Weights of a small image VAE.
Model: 3.67M parameters, 64-pixel images, encoder arch swin, encoder norm layernorm, encoder activation relu, encoder patch size [4, 4], encoder depths [6, 6], decoder activation relu.
Training: adamw at rate 0.0015, 7900 steps, batches of 256.
Data: trained on retinal OCT scans (Kermany 2017), 20.5 epochs.
Rows from block 3 of the decoder of a small image VAE, named by matrix and row number. Rows with one number belong to one channel. Each number is 50 + 10 x the weight over its row's rms, rounded and kept within 0 to 99. All counts start at 0.
After each channel's rows are labels from the 100 images, of 14848, where the channel reaches its highest value: "colour at peak" is the nearest of a few named colours to the mean colour under the peak. Only what is clearly more common there than usual is listed. The data: retinal OCT scans (Kermany 2017). In brackets: how many of the 100.
# convs1: first pointwise conv (decoder.decb.0.1.convs.1.weight, 64x64x1x1), inputs 0-63
# convs3: second pointwise conv (decoder.decb.0.1.convs.3.weight, 64x64x1x1, transposed), outputs 0-63

convs1.39:23 42 52 60 50 49 51 53 46 53 53 52 59 46 51 53 31 51 46 50 45 43 51 54 50 52 57 48 44 48 86 51 46 50 64 54 50 46 65 53 55 55 55 47 48 56 51 49 51 61 43 43 56 51 48 53 40 51 54 30 48 94 51 57
convs3.39:50 64 48 49 55 66 54 47 83 55 49 52 51 54 52 54 44 55 54 40 44 51 63 52 50 49 47 47 54 59 37 58 52 59 73 52 57 67 60 66 45 29 39 43 50 56 52 40 44 47 48 40 40 53 62 53 29 55 53 37 54 25 62 48
colour at peak: grey (97)

convs1.0:61 64 62 44 54 52 52 62 57 54 48 57 50 48 42 53 49 60 53 41 46 49 52 45 40 42 33 53 47 53 99 40 59 51 35 39 50 54 43 47 31 53 41 44 40 48 53 53 57 38 51 54 51 57 52 48 53 54 52 45 50 37 55 53
convs3.0:56 68 45 55 59 60 31 45 42 57 45 51 57 55 45 43 48 38 59 48 55 62 64 53 60 45 57 38 60 67 70 57 43 57 67 56 48 54 48 59 52 58 39 39 57 58 53 55 56 59 60 78 43 39 44 43 50 53 50 67 34 55 29 60
colour at peak: grey (85)

convs1.32:38 46 54 93 54 46 50 55 52 51 47 54 47 51 52 54 68 51 53 43 40 43 42 42 58 44 48 63 59 50 55 59 76 46 80 38 56 49 38 42 52 52 32 54 40 51 47 47 51 52 54 50 36 47 60 48 47 54 48 53 40 49 45 63
convs3.32:50 61 47 83 54 52 71 39 54 60 55 36 60 60 52 43 43 41 52 44 58 50 40 72 57 32 54 52 40 44 53 39 53 38 37 58 33 36 54 45 43 53 53 64 53 47 44 49 57 45 54 45 60 56 53 50 52 63 46 68 56 28 53 49
colour at peak: grey (88)

convs1.20:53 52 43 57 56 47 52 34 48 32 59 50 19 49 40 87 46 50 47 53 65 54 43 28 49 42 60 49 53 40 50 54 56 57 50 57 40 58 57 54 46 59 57 49 44 43 61 58 44 72 40 50 47 57 47 49 43 61 33 52 53 54 41 48
convs3.20:50 38 48 35 54 66 24 44 43 52 52 46 43 34 47 63 58 52 53 48 43 40 50 36 48 54 43 51 58 43 70 72 53 61 36 37 48 55 45 67 53 52 51 75 54 47 53 51 49 40 44 56 47 41 55 48 44 35 30 59 60 60 34 41
colour at peak: white (67)

convs1.63:52 50 61 52 27 33 58 61 60 46 69 51 50 43 50 35 40 52 56 66 49 44 44 52 49 46 51 54 50 34 59 50 57 38 49 57 40 42 49 43 89 57 62 55 46 60 46 56 57 54 46 28 60 49 40 59 66 53 58 58 50 51 56 53
convs3.63:60 46 50 58 51 55 58 48 57 65 48 60 46 43 47 55 52 29 61 63 56 49 50 49 53 48 48 49 51 57 35 54 52 59 63 62 46 49 56 61 61 50 53 55 50 52 30 42 65 45 47 11 47 60 48 50 50 50 85 56 50 37 53 46
colour at peak: grey (93)

convs1.4:48 53 46 44 52 33 49 54 69 41 54 63 47 53 43 57 51 56 54 65 56 59 55 60 42 50 24 49 48 38 22 40 49 47 44 61 52 56 63 37 46 56 59 53 59 66 25 50 46 60 47 61 56 37 43 36 65 49 62 58 48 53 48 61
convs3.4:52 42 43 37 50 57 34 40 29 47 53 50 54 38 50 36 47 42 54 41 55 61 37 48 64 45 56 40 54 54 69 57 46 50 49 52 55 46 35 50 51 50 66 51 65 61 56 62 52 57 61 74 35 39 44 47 47 57 33 67 37 65 36 62
colour at peak: grey (45)

convs1.23:46 52 39 51 41 60 56 58 54 43 63 41 43 48 45 56 46 43 50 42 49 43 49 46 53 43 56 67 40 56 52 48 92 40 52 54 46 57 39 47 57 53 59 39 58 51 43 49 72 66 55 69 30 64 58 37 59 61 40 48 61 51 57 51
convs3.23:57 29 42 53 38 55 42 49 36 50 62 48 61 62 59 39 37 38 46 48 46 50 39 67 55 58 54 52 53 73 28 38 52 49 57 56 54 53 64 64 38 46 35 44 54 58 38 42 44 51 47 41 43 41 57 56 31 58 65 61 37 62 62 48
colour at peak: white (100)

convs1.41:48 48 59 43 53 49 56 46 70 47 46 56 62 63 55 55 44 70 51 44 51 62 47 49 50 47 62 51 13 54 27 49 56 47 61 70 51 43 64 47 49 55 52 49 44 51 40 49 52 56 45 55 38 56 52 52 48 52 55 67 48 44 18 45
convs3.41:65 55 51 45 62 42 46 55 58 37 22 43 38 44 41 62 57 40 60 46 47 49 56 43 48 38 38 46 60 40 31 53 42 60 42 51 25 62 46 62 52 53 48 43 53 43 51 48 74 37 42 32 43 42 42 46 46 43 39 41 56 47 35 44
colour at peak: grey (85)

convs1.1:47 55 44 49 59 60 54 50 51 28 46 44 53 55 51 40 40 50 59 48 52 53 46 42 33 34 58 66 37 62 33 41 56 51 55 58 16 54 50 47 51 51 65 49 65 52 53 66 64 65 55 45 60 49 41 37 63 50 49 43 72 56 46 54
convs3.1:33 55 48 45 43 52 47 30 48 46 45 45 41 38 51 58 57 59 43 58 61 49 55 27 48 68 47 45 65 40 71 58 53 45 38 36 71 54 29 52 36 55 44 62 50 53 49 48 41 37 48 33 46 54 55 48 45 38 41 34 64 55 39 48
colour at peak: white (66)

convs1.2:42 53 43 47 50 52 47 43 67 55 54 43 37 49 60 52 23 39 53 56 57 58 44 41 55 51 42 53 51 45 80 44 62 37 39 38 46 51 42 33 60 43 51 52 48 46 55 45 47 53 60 58 53 56 50 41 36 39 55 34 53 86 52 53
convs3.2:48 52 51 50 43 52 67 43 82 65 52 34 49 56 50 54 46 61 51 47 43 50 50 64 46 54 46 50 51 59 30 38 56 52 59 68 56 52 49 45 47 46 42 45 47 45 54 48 47 45 49 54 73 56 60 55 45 53 64 47 57 13 68 47
colour at peak: grey (85)

convs1.44:55 43 65 62 38 62 54 36 44 60 46 57 48 46 79 79 52 42 57 37 43 39 52 57 66 63 55 59 54 66 57 49 56 47 47 44 60 50 58 50 58 67 56 48 50 62 38 59 56 46 51 53 37 40 45 36 56 53 55 55 40 42 38 64
convs3.44:51 63 44 45 53 40 31 41 36 64 57 47 50 54 53 52 51 45 49 59 51 50 41 51 51 45 52 47 68 59 33 65 61 48 73 55 44 74 56 44 56 60 47 54 50 52 58 55 44 55 43 61 34 43 46 50 41 49 47 83 49 76 50 46
colour at peak: white (94)

convs1.28:47 47 51 60 66 42 46 44 32 66 32 51 43 46 46 70 53 47 29 54 60 44 33 50 48 40 60 55 35 54 51 52 43 51 38 36 59 55 42 40 36 42 45 12 51 51 50 56 38 40 42 46 46 47 45 43 44 58 57 53 56 56 49 42
convs3.28:36 64 62 51 67 36 54 42 67 35 36 48 53 52 59 55 66 55 63 47 51 50 62 33 48 33 50 52 47 35 48 65 39 42 48 39 40 52 41 71 52 56 42 34 42 42 46 35 63 55 52 46 50 70 43 47 43 52 57 49 41 58 64 50
colour at peak: grey (50)

convs1.45:49 26 58 26 53 51 45 52 49 52 57 55 51 46 52 39 45 48 49 55 46 44 49 47 54 46 52 51 53 51 56 60 56 47 50 27 54 54 44 48 42 60 53 52 51 52 49 58 45 48 51 54 53 54 50 51 88 49 52 45 50 39 06 63
convs3.45:58 63 46 64 49 49 64 49 46 71 33 67 56 47 46 46 49 35 52 42 58 51 55 57 55 49 54 52 42 45 50 42 53 49 50 45 46 32 55 33 46 50 63 72 52 43 20 29 54 52 49 30 57 63 53 52 40 53 60 49 50 43 69 49
colour at peak: grey (77)

convs1.60:55 55 53 46 52 44 78 51 31 46 52 61 50 52 51 51 35 54 49 32 53 48 49 47 51 46 55 66 45 47 37 53 49 50 53 44 45 53 25 51 52 49 57 69 51 42 50 48 48 45 47 55 48 01 55 53 56 48 49 62 50 53 55 48
convs3.60:52 54 58 47 52 47 25 54 53 43 29 39 53 58 53 53 60 44 57 55 49 52 79 39 45 43 56 50 37 57 65 54 48 61 55 58 40 48 68 59 53 74 35 50 45 39 25 31 56 53 49 64 44 55 55 50 60 54 54 53 42 45 52 48
colour at peak: grey (52)

convs1.11:48 54 50 37 51 49 36 59 78 51 53 75 50 70 54 58 54 48 42 54 53 60 45 56 55 42 55 46 52 59 37 63 48 48 34 48 54 49 79 51 25 53 49 55 54 50 51 50 63 42 47 60 54 32 48 47 46 50 56 65 46 39 36 60
convs3.11:44 68 49 48 54 59 27 44 36 56 41 55 51 43 50 48 47 44 50 54 51 48 40 41 51 52 51 53 56 49 66 43 52 54 57 48 50 54 38 49 45 36 72 44 48 52 55 56 75 47 51 70 55 43 51 49 39 54 37 76 47 62 16 49
colour at peak: grey (56)

convs1.10:48 59 81 57 56 58 59 45 44 43 60 43 63 57 30 65 57 58 54 40 36 45 51 53 52 48 30 44 36 65 58 43 60 50 47 46 27 50 44 44 55 50 57 40 35 58 56 55 49 54 51 53 61 48 30 39 60 44 44 51 51 47 65 34
convs3.10:58 51 38 57 53 54 54 43 63 53 56 66 56 43 48 46 50 48 54 56 58 53 54 52 56 42 61 48 57 57 85 62 46 56 76 56 44 64 64 60 59 50 62 53 51 60 67 51 69 54 48 59 41 59 52 40 46 55 45 50 39 77 41 53
colour at peak: white (99)

convs1.55:54 36 53 38 47 52 52 53 67 41 74 46 53 46 55 50 43 51 63 54 44 51 46 49 53 77 46 63 65 47 48 56 56 46 58 69 44 57 57 46 57 47 62 91 38 44 40 51 49 59 52 59 45 47 33 63 52 50 46 52 50 46 57 44
convs3.55:52 41 51 35 40 67 45 49 42 47 71 51 44 58 50 47 47 44 32 54 47 48 45 70 45 58 55 51 48 60 54 54 41 50 58 35 55 39 39 45 44 36 57 75 61 50 71 62 37 61 48 53 56 47 37 54 59 45 48 61 68 67 32 51
colour at peak: white (49)

convs1.61:49 53 28 69 58 54 45 67 52 37 54 34 57 39 46 50 41 40 43 62 54 43 48 42 56 41 67 54 47 46 58 48 48 43 19 46 42 59 57 42 52 42 50 53 60 60 42 36 37 35 49 69 34 49 48 60 43 55 58 49 55 44 45 68
convs3.61:63 72 61 84 67 36 58 62 63 45 50 55 53 65 53 47 47 39 55 68 60 53 47 46 50 41 55 47 58 50 49 60 39 56 63 65 45 58 41 39 50 44 54 37 46 46 50 42 42 64 49 52 45 67 39 45 36 53 59 40 47 57 55 55
colour at peak: white (36)

convs1.54:50 43 37 49 39 56 45 44 45 42 54 44 47 59 46 40 46 51 60 52 52 64 45 37 57 37 42 70 52 47 66 55 58 68 46 60 66 32 65 58 53 52 59 60 64 58 34 43 55 58 47 49 34 47 55 74 45 66 37 59 68 39 49 56
convs3.54:51 38 50 54 38 51 56 44 47 67 43 57 49 44 41 64 68 40 49 66 58 49 54 63 55 59 54 47 51 52 58 34 62 63 55 35 59 53 21 51 42 87 46 58 45 53 45 48 51 39 53 54 45 41 59 54 55 50 40 53 64 64 43 44
colour at peak: grey (53)

convs1.12:47 53 49 63 55 55 43 51 50 48 54 52 49 47 56 51 49 46 32 50 42 43 52 45 67 34 45 55 55 48 64 40 52 33 39 46 49 35 55 50 54 80 52 49 45 54 39 69 60 48 36 63 49 47 27 79 53 45 53 58 60 47 44 70
convs3.12:42 44 61 44 42 50 33 32 32 49 47 43 41 52 57 62 49 55 46 58 42 49 58 42 52 49 53 46 59 40 28 55 54 55 52 63 51 70 25 47 46 51 53 59 37 50 49 49 55 45 44 40 44 64 67 49 28 39 45 63 53 77 48 47
colour at peak: white (100)

convs1.18:33 57 61 55 52 47 54 47 74 50 44 60 43 64 45 47 33 52 51 49 50 47 53 36 50 43 51 48 60 52 34 61 47 52 19 70 48 54 43 47 57 40 57 50 55 51 39 51 49 54 54 57 50 40 53 55 23 55 54 75 43 56 34 47
convs3.18:61 39 50 53 47 34 69 50 59 43 62 38 51 60 45 55 55 58 59 60 42 52 42 63 49 45 48 51 47 58 62 48 47 40 57 67 59 60 34 57 33 61 18 35 51 50 54 62 46 51 48 61 68 48 44 51 66 46 60 50 53 29 57 48
colour at peak: grey (78)

convs1.9:51 46 53 51 54 49 50 47 50 46 54 47 64 44 47 48 26 52 49 46 55 48 48 53 53 51 49 50 46 47 52 61 49 51 41 43 45 50 48 50 39 53 00 54 54 46 46 58 49 56 55 55 50 47 43 50 53 50 48 46 49 50 41 55
convs3.9:45 50 54 42 36 45 53 54 55 39 63 40 45 37 64 55 57 62 34 45 35 42 51 44 43 53 47 57 35 37 52 55 57 52 34 49 66 39 52 35 34 52 47 48 52 38 52 37 34 43 47 52 54 54 54 54 24 48 48 37 61 59 80 43
colour at peak: grey (78)

convs1.33:51 58 38 49 72 62 56 53 56 57 49 34 50 38 40 56 56 65 46 63 53 51 42 49 60 28 56 45 53 40 47 42 46 53 48 69 34 52 54 37 55 51 50 53 50 61 31 43 44 49 55 73 40 57 43 58 47 49 40 22 30 44 49 53
convs3.33:49 53 42 53 34 46 68 47 50 57 53 53 58 56 56 33 47 55 46 48 63 52 51 56 49 57 63 57 56 49 35 40 64 45 40 62 62 56 43 33 55 48 58 61 58 53 62 61 37 62 58 65 44 61 56 53 61 61 42 12 44 51 58 58
colour at peak: grey (49)

convs1.26:41 46 56 66 51 42 39 49 45 66 48 50 54 35 51 55 46 51 44 58 47 47 47 55 61 35 39 44 55 48 62 51 28 59 44 55 38 49 47 45 48 51 41 52 59 56 25 41 35 38 43 19 61 42 36 48 46 52 33 62 62 57 66 59
convs3.26:58 48 55 54 66 44 54 57 57 44 38 53 46 56 34 72 60 54 65 52 38 45 55 53 54 36 34 46 41 53 43 37 36 64 71 68 41 48 49 60 48 49 48 41 46 48 48 48 61 30 40 31 45 47 41 36 49 38 62 39 51 35 57 38
colour at peak: grey (76)

convs1.62:55 38 56 57 49 47 50 58 52 70 51 51 52 40 53 32 56 47 42 45 34 20 62 51 65 61 54 52 53 43 68 70 67 58 57 54 67 27 42 45 49 57 36 54 40 58 48 52 58 39 54 49 53 54 55 46 41 32 49 59 47 54 46 61
convs3.62:64 78 52 51 59 32 75 39 57 40 46 49 54 47 54 45 43 37 57 46 62 53 64 60 42 34 62 55 45 47 47 67 46 56 34 68 32 43 38 57 49 56 35 46 50 41 37 39 57 52 52 56 48 55 50 49 52 61 48 56 48 31 46 52
colour at peak: grey (95)

convs1.58:55 54 67 57 40 44 42 57 49 53 60 56 53 40 56 61 46 56 70 49 42 57 49 62 35 47 49 38 55 49 39 35 45 46 52 38 42 50 54 29 41 59 47 58 50 54 52 46 40 40 29 33 54 39 44 45 57 41 18 70 52 55 63 50
convs3.58:37 39 49 47 33 45 53 44 60 46 59 64 61 54 63 35 43 50 39 62 60 53 46 51 48 60 66 62 56 50 27 61 60 40 45 51 54 47 63 48 47 50 43 41 48 45 44 50 54 60 53 29 51 71 57 60 52 65 67 23 48 52 58 61
colour at peak: grey (96)

convs1.35:49 57 49 36 57 58 48 45 55 48 55 59 52 34 50 62 41 43 62 41 38 67 43 57 40 62 55 39 50 44 51 50 63 80 43 50 51 46 47 27 57 39 50 47 38 26 34 60 54 49 44 61 36 51 53 59 54 64 55 45 44 53 57 70
convs3.35:36 47 53 41 50 51 62 51 59 41 57 62 59 56 46 48 42 56 50 45 50 52 55 65 46 47 46 52 62 48 19 46 45 43 60 37 48 41 57 48 42 44 64 65 52 42 71 62 41 61 52 80 46 53 61 54 70 55 43 69 53 66 46 50
colour at peak: grey (97)

convs1.6:54 82 59 24 66 34 66 38 43 44 51 46 54 64 42 42 42 49 36 34 53 59 33 58 50 57 60 49 46 52 44 44 42 51 34 46 36 39 34 38 50 46 57 48 43 40 40 70 51 54 39 52 51 43 42 51 53 46 45 53 52 50 45 54
convs3.6:60 51 41 51 51 65 21 58 43 44 56 43 50 49 56 47 47 42 42 63 53 48 43 51 50 45 62 50 39 58 56 45 55 58 57 69 34 47 89 55 68 46 39 44 53 51 38 42 44 43 49 60 59 42 54 49 48 55 48 53 55 28 65 51
colour at peak: grey (57)

convs1.13:99 53 43 43 52 50 51 39 52 59 53 47 48 38 55 50 47 43 45 52 53 49 50 50 47 56 43 53 33 44 65 53 62 49 63 50 45 57 62 48 68 44 50 44 51 50 59 47 52 55 50 21 54 54 45 45 60 55 58 45 49 38 54 35
convs3.13:51 37 48 36 53 43 46 50 44 45 41 50 45 53 47 53 50 34 52 70 55 51 23 46 52 49 50 47 55 45 26 42 49 52 39 52 26 47 49 51 59 46 52 46 52 45 40 50 83 50 51 29 52 49 45 48 59 53 52 22 50 39 60 50
colour at peak: grey (87)

convs1.38:42 57 59 55 54 55 47 39 53 54 48 45 54 74 58 55 40 79 40 43 47 43 52 31 48 41 55 73 46 47 35 55 42 55 44 52 66 47 37 55 54 56 48 53 53 48 41 54 62 49 44 52 30 66 54 48 34 57 60 69 60 61 37 45
convs3.38:57 66 49 59 59 48 66 59 64 51 49 52 48 65 37 54 50 61 58 48 48 46 51 57 52 38 43 47 39 53 34 36 39 53 50 70 44 46 64 51 56 46 55 32 55 49 64 50 47 46 47 34 71 51 42 42 55 37 70 62 46 21 44 43
colour at peak: grey (70)

convs1.19:58 54 54 47 53 42 45 29 48 48 51 38 58 52 41 45 52 50 55 50 54 52 46 44 44 45 47 62 43 45 99 45 37 47 48 45 48 48 60 41 56 46 46 51 59 45 54 59 55 62 46 55 36 51 40 73 43 38 51 52 45 51 30 47
convs3.19:60 41 39 66 57 62 56 46 30 58 60 59 60 51 39 40 50 46 57 42 58 51 47 58 64 48 55 50 54 60 70 63 45 48 55 46 55 53 49 60 61 62 44 40 60 69 68 62 52 60 51 64 40 37 39 44 62 48 45 63 39 66 29 53
colour at peak: grey (78)

convs1.30:46 77 49 81 63 46 58 29 79 51 42 55 50 49 46 54 44 57 44 43 51 41 48 36 39 54 57 56 50 43 36 49 52 53 43 51 48 53 47 51 59 42 61 28 52 55 51 53 44 52 50 66 47 34 52 44 69 48 49 64 56 43 50 51
convs3.30:45 50 48 14 50 66 39 50 64 29 46 83 58 45 53 51 54 58 48 53 58 48 55 37 56 48 54 53 38 53 57 58 47 67 59 47 64 49 47 65 46 45 54 33 50 52 53 48 46 47 49 70 43 46 60 55 47 53 50 43 40 62 59 48
colour at peak: white (36)

convs1.7:46 52 52 53 54 64 52 45 47 54 54 53 44 61 54 63 35 48 47 50 35 55 50 46 56 49 48 58 46 54 48 51 68 51 96 20 54 48 40 46 46 52 55 54 50 46 45 59 46 56 61 50 39 53 51 39 39 56 55 46 40 42 29 64
convs3.7:55 57 52 52 59 42 43 64 50 55 51 65 59 40 53 63 69 56 42 53 32 49 60 40 55 55 43 48 44 55 56 41 52 42 66 17 68 57 27 34 53 48 36 47 42 55 60 46 48 49 47 49 43 30 38 49 47 42 60 56 36 54 54 55
colour at peak: grey (72)

convs1.59:55 49 51 64 51 54 41 55 51 53 47 38 24 49 52 50 26 50 53 56 41 46 53 50 50 48 53 49 57 54 49 40 50 50 23 51 49 50 60 52 55 52 00 54 50 54 51 46 54 41 53 46 51 51 48 51 71 51 53 56 49 52 59 44
convs3.59:45 59 47 61 56 60 49 49 53 63 50 47 65 64 52 41 47 45 50 40 52 55 57 51 47 53 57 48 62 81 65 61 48 49 69 59 61 66 57 58 57 38 62 47 49 61 49 55 51 64 51 59 43 61 66 49 65 72 68 45 40 37 61 55
colour at peak: grey (85)

convs1.25:35 53 50 68 54 56 54 38 45 59 48 59 42 52 50 44 71 37 59 35 52 44 46 41 45 48 49 58 56 38 51 49 71 41 33 67 54 71 70 59 49 34 49 58 49 46 54 57 53 54 44 56 50 51 63 49 65 48 58 58 59 23 61 53
convs3.25:48 46 47 45 51 40 20 69 11 58 57 54 46 50 49 57 54 53 49 67 53 52 56 51 55 46 47 47 40 56 57 52 50 48 45 31 61 47 69 38 37 40 52 56 54 53 45 37 31 50 45 53 53 50 46 49 64 45 60 54 44 52 66 49
colour at peak: grey (92)