From a checkpoint of a small image VAE: decoder activation relu.
Rows from block 4 of the decoder of a small image VAE, named by matrix and row number. Rows with one number belong to one channel. Each number is 50 + 15 x the weight over its row's rms, rounded and kept within 0 to 99. All counts start at 0.
After each channel's rows are labels from the 100 images, of 14848, where the channel reaches its highest value: "peak at" is the part of the image that holds the peak. Only what is clearly more common there than usual is listed. The data: retinal OCT scans (Kermany 2017). In brackets: how many of the 100.
# convs1: first pointwise conv (decoder.decb.1.0.convs.1.weight, 32x32x1x1), inputs 0-31
# convs3: second pointwise conv (decoder.decb.1.0.convs.3.weight, 32x32x1x1, transposed), outputs 0-31

convs1.7:52 43 14 51 56 51 67 53 49 46 67 40 51 80 40 58 33 65 43 58 27 76 51 65 59 62 64 36 47 52 65 83
convs3.7:35 37 53 75 56 35 45 50 48 54 20 69 39 31 40 66 50 39 71 27 45 50 37 23 39 61 30 67 59 58 76 43
peak at: bottom right (51)

convs1.28:29 33 36 38 69 58 47 53 40 63 60 73 62 43 34 54 41 36 27 40 68 51 60 55 54 47 56 68 57 76 26 14
convs3.28:38 90 47 43 63 28 65 79 55 40 37 53 31 30 41 49 38 75 56 68 57 55 66 36 44 57 32 62 51 59 63 54
peak at: top left (31)

convs1.16:46 21 41 50 55 87 35 47 64 41 49 47 58 60 30 35 49 71 62 39 67 48 16 43 57 46 56 43 80 44 46 36
convs3.16:57 56 72 51 65 19 43 64 44 49 44 50 49 21 45 75 58 52 29 22 20 45 37 44 32 55 46 53 76 43 42 56
peak at: bottom left (80)

convs1.29:49 39 77 34 75 54 47 55 49 38 26 73 53 37 41 51 44 34 53 22 77 65 49 51 56 63 38 58 42 72 20 54
convs3.29:30 63 35 24 61 56 43 23 43 46 60 45 37 51 42 64 36 61 18 65 21 41 49 75 60 47 52 60 32 30 58 44
peak at: top right (63); top left (28)

convs1.26:27 58 75 41 36 49 55 66 33 24 58 18 50 62 80 36 45 48 71 53 63 25 68 48 49 36 58 60 40 48 49 45
convs3.26:60 60 43 48 38 64 57 61 34 51 57 83 51 47 50 30 62 35 82 65 46 59 70 45 70 48 43 54 06 40 43 51
peak at: top right (65); top left (30)

convs1.12:50 56 39 63 71 46 39 49 18 60 47 36 54 50 50 32 34 58 38 21 66 58 63 60 28 54 13 55 43 48 41 23
convs3.12:78 82 38 22 52 62 43 38 51 63 39 60 38 73 41 54 33 40 39 20 70 42 49 40 40 48 27 44 47 56 34 46
peak at: top right (71)

convs1.31:48 48 58 24 54 26 33 53 33 73 40 56 28 38 59 51 38 46 58 47 72 50 73 36 63 66 29 55 79 73 44 35
convs3.31:46 50 49 68 43 54 31 65 23 48 78 05 65 67 61 49 52 53 30 44 34 52 49 45 42 31 59 31 49 53 31 48
peak at: top left (52)

convs1.4:45 64 51 55 52 32 44 35 43 58 56 50 46 16 50 57 34 57 52 60 46 38 22 99 44 24 68 63 45 56 49 52
convs3.4:71 61 44 40 58 07 50 13 44 50 48 49 47 50 31 49 38 69 63 63 43 48 45 82 66 43 58 50 72 50 52 53
peak at: bottom right (33)

convs1.19:63 69 56 48 42 53 58 46 59 48 41 63 72 52 79 43 72 20 53 50 59 54 71 27 35 51 69 63 48 62 47 87
convs3.19:80 61 34 62 47 29 46 30 59 54 31 67 49 39 51 66 62 64 36 42 50 50 48 69 57 57 11 78 62 40 60 60
peak at: top left (50)

convs1.25:50 64 71 53 42 25 54 17 55 50 41 41 53 35 57 56 30 87 60 49 56 49 32 70 54 51 56 58 83 70 49 56
convs3.25:27 40 32 56 45 51 41 35 50 67 58 42 85 53 55 25 58 58 55 66 56 37 60 53 59 44 14 41 22 49 47 75
peak at: bottom right (68)

convs1.14:62 45 60 39 78 48 46 47 38 51 44 84 38 48 35 48 59 30 78 49 71 45 62 55 51 60 48 66 48 72 15 34
convs3.14:52 75 54 35 69 20 59 77 67 45 59 62 39 53 39 53 49 68 59 71 62 50 74 28 33 43 40 52 46 67 63 73
peak at: bottom centre (29)

convs1.9:58 28 72 35 53 43 46 49 61 60 26 54 66 38 37 39 44 49 50 29 88 32 52 47 63 61 42 49 70 69 22 35
convs3.9:71 73 28 35 54 59 41 67 47 65 63 64 62 66 34 51 29 65 53 66 42 35 47 68 22 37 52 46 41 40 27 24
peak at: top left (53); top right (30)

convs1.17:43 42 43 49 48 35 80 67 45 45 55 64 50 44 63 51 52 29 49 43 53 59 61 11 44 29 43 87 76 49 54 32
convs3.17:63 63 50 48 48 50 42 39 81 50 43 57 19 39 55 54 35 48 55 40 70 49 56 79 81 61 65 88 46 50 59 50
peak at: middle left (40); top left (39)

convs1.22:30 71 46 39 58 57 37 66 43 27 54 48 65 60 52 64 45 43 33 31 61 82 70 50 56 80 39 49 65 56 45 79
convs3.22:99 31 45 65 43 58 48 36 50 59 70 50 49 71 70 49 38 42 42 24 43 56 48 49 60 46 48 61 54 56 18 56
peak at: top left (42); top right (32)

convs1.20:46 29 36 29 43 67 71 63 48 67 55 66 23 22 26 54 78 57 45 70 55 43 51 47 53 56 35 54 77 51 41 58
convs3.20:04 37 56 55 55 63 53 63 41 45 42 56 51 71 50 61 56 29 41 58 48 50 54 03 44 48 60 35 49 55 29 45
peak at: bottom left (75)

convs1.11:24 28 47 44 53 59 38 47 14 66 51 39 40 57 48 51 32 72 57 59 67 22 16 49 62 58 56 57 66 42 54 41
convs3.11:41 44 53 52 63 83 33 42 56 73 47 33 64 64 76 45 24 52 50 58 44 46 41 66 56 44 73 79 52 45 20 55
peak at: bottom left (80)

convs1.0:58 25 40 48 47 62 51 16 63 45 69 47 44 31 44 52 41 23 62 65 52 58 42 35 21 48 28 18 40 58 51 41
convs3.0:64 43 68 38 44 67 35 77 72 54 35 52 60 16 58 46 37 46 27 80 47 51 57 37 44 45 75 31 55 56 37 60
peak at: bottom left (49)

convs1.3:41 27 41 27 83 54 48 56 63 54 75 72 45 59 37 52 45 37 43 57 75 57 62 54 61 53 39 62 47 77 18 58
convs3.3:60 36 47 32 51 79 35 30 31 52 57 30 54 55 48 56 37 50 21 42 34 45 39 76 66 40 58 49 38 38 23 26
peak at: bottom left (66)

convs1.30:46 32 62 66 62 72 31 58 46 60 54 51 40 59 48 18 73 57 41 27 40 30 49 73 65 46 49 47 40 58 41 87
convs3.30:98 47 34 62 48 39 48 77 40 55 51 63 52 42 52 52 38 49 55 06 47 48 36 53 62 59 50 70 57 34 48 46
peak at: bottom left (72)

convs1.5:28 80 49 70 34 40 60 43 53 40 40 38 58 28 60 42 47 58 22 35 34 67 25 46 42 56 60 39 55 33 79 40
convs3.5:30 27 47 60 46 68 48 45 29 46 28 48 45 69 56 39 48 27 82 19 70 49 37 37 56 50 68 38 61 55 31 56
peak at: top left (54)

convs1.2:42 42 50 57 54 47 71 34 70 43 37 37 33 49 29 69 52 62 46 58 30 69 28 64 07 60 62 49 63 50 51 28
convs3.2:52 44 61 49 31 66 42 87 52 52 20 28 22 47 65 64 46 31 49 43 64 51 38 33 52 61 51 32 45 53 69 70
peak at: bottom left (35)

convs1.24:29 70 52 49 50 35 51 82 61 45 54 45 62 53 50 81 56 65 38 32 30 67 66 79 61 53 57 47 55 63 50 80
convs3.24:54 82 55 60 68 46 35 38 34 54 55 56 43 97 50 65 27 43 31 56 50 50 69 29 37 53 38 44 49 66 49 44
peak at: bottom left (65)

convs1.23:73 74 68 31 43 46 46 45 44 63 49 36 43 40 71 65 51 32 45 63 54 77 15 38 37 53 55 63 51 68 41 25
convs3.23:85 46 42 50 41 57 40 36 49 44 74 37 49 52 89 45 33 55 61 25 47 55 58 58 68 67 64 65 36 49 76 52
peak at: top left (86)

convs1.15:64 38 48 37 76 52 47 58 33 52 63 64 28 63 36 35 42 31 75 76 79 55 49 51 56 55 53 55 52 75 20 53
convs3.15:44 66 47 30 54 31 63 57 47 37 56 54 26 32 33 69 66 75 28 70 44 46 64 58 40 50 55 63 43 51 91 44
peak at: top left (39); top right (37)

convs1.10:41 31 56 50 54 99 52 54 36 60 47 44 41 41 33 71 33 53 54 67 44 42 70 49 55 62 27 55 83 45 45 42
convs3.10:03 67 23 65 47 51 47 56 47 57 33 61 47 48 61 42 26 56 26 50 49 45 51 38 47 36 35 34 32 64 30 55
peak at: bottom left (77)

convs1.8:69 54 42 40 46 74 62 47 45 71 53 69 35 42 32 46 40 55 45 54 57 73 55 50 53 52 43 60 46 55 49 00
convs3.8:28 56 34 46 25 48 43 73 59 56 37 32 55 54 32 62 43 44 28 36 55 38 58 60 38 39 40 24 45 46 48 94
peak at: bottom left (68)

convs1.21:61 68 36 78 26 47 56 35 63 71 53 29 39 72 56 47 64 61 75 55 22 51 47 34 36 46 61 45 48 28 70 42
convs3.21:45 31 45 63 28 62 55 50 47 58 59 52 43 74 70 49 28 25 81 26 60 55 41 41 39 47 60 35 65 42 18 50
peak at: top left (79)

convs1.13:32 62 36 49 56 29 61 40 48 31 45 40 31 52 41 67 44 54 82 45 58 52 30 57 61 37 64 56 87 59 53 82
convs3.13:01 35 40 40 54 33 54 58 65 49 61 53 35 63 46 36 41 34 89 52 58 51 71 40 68 53 56 42 45 46 62 44
peak at: top right (44); top left (37)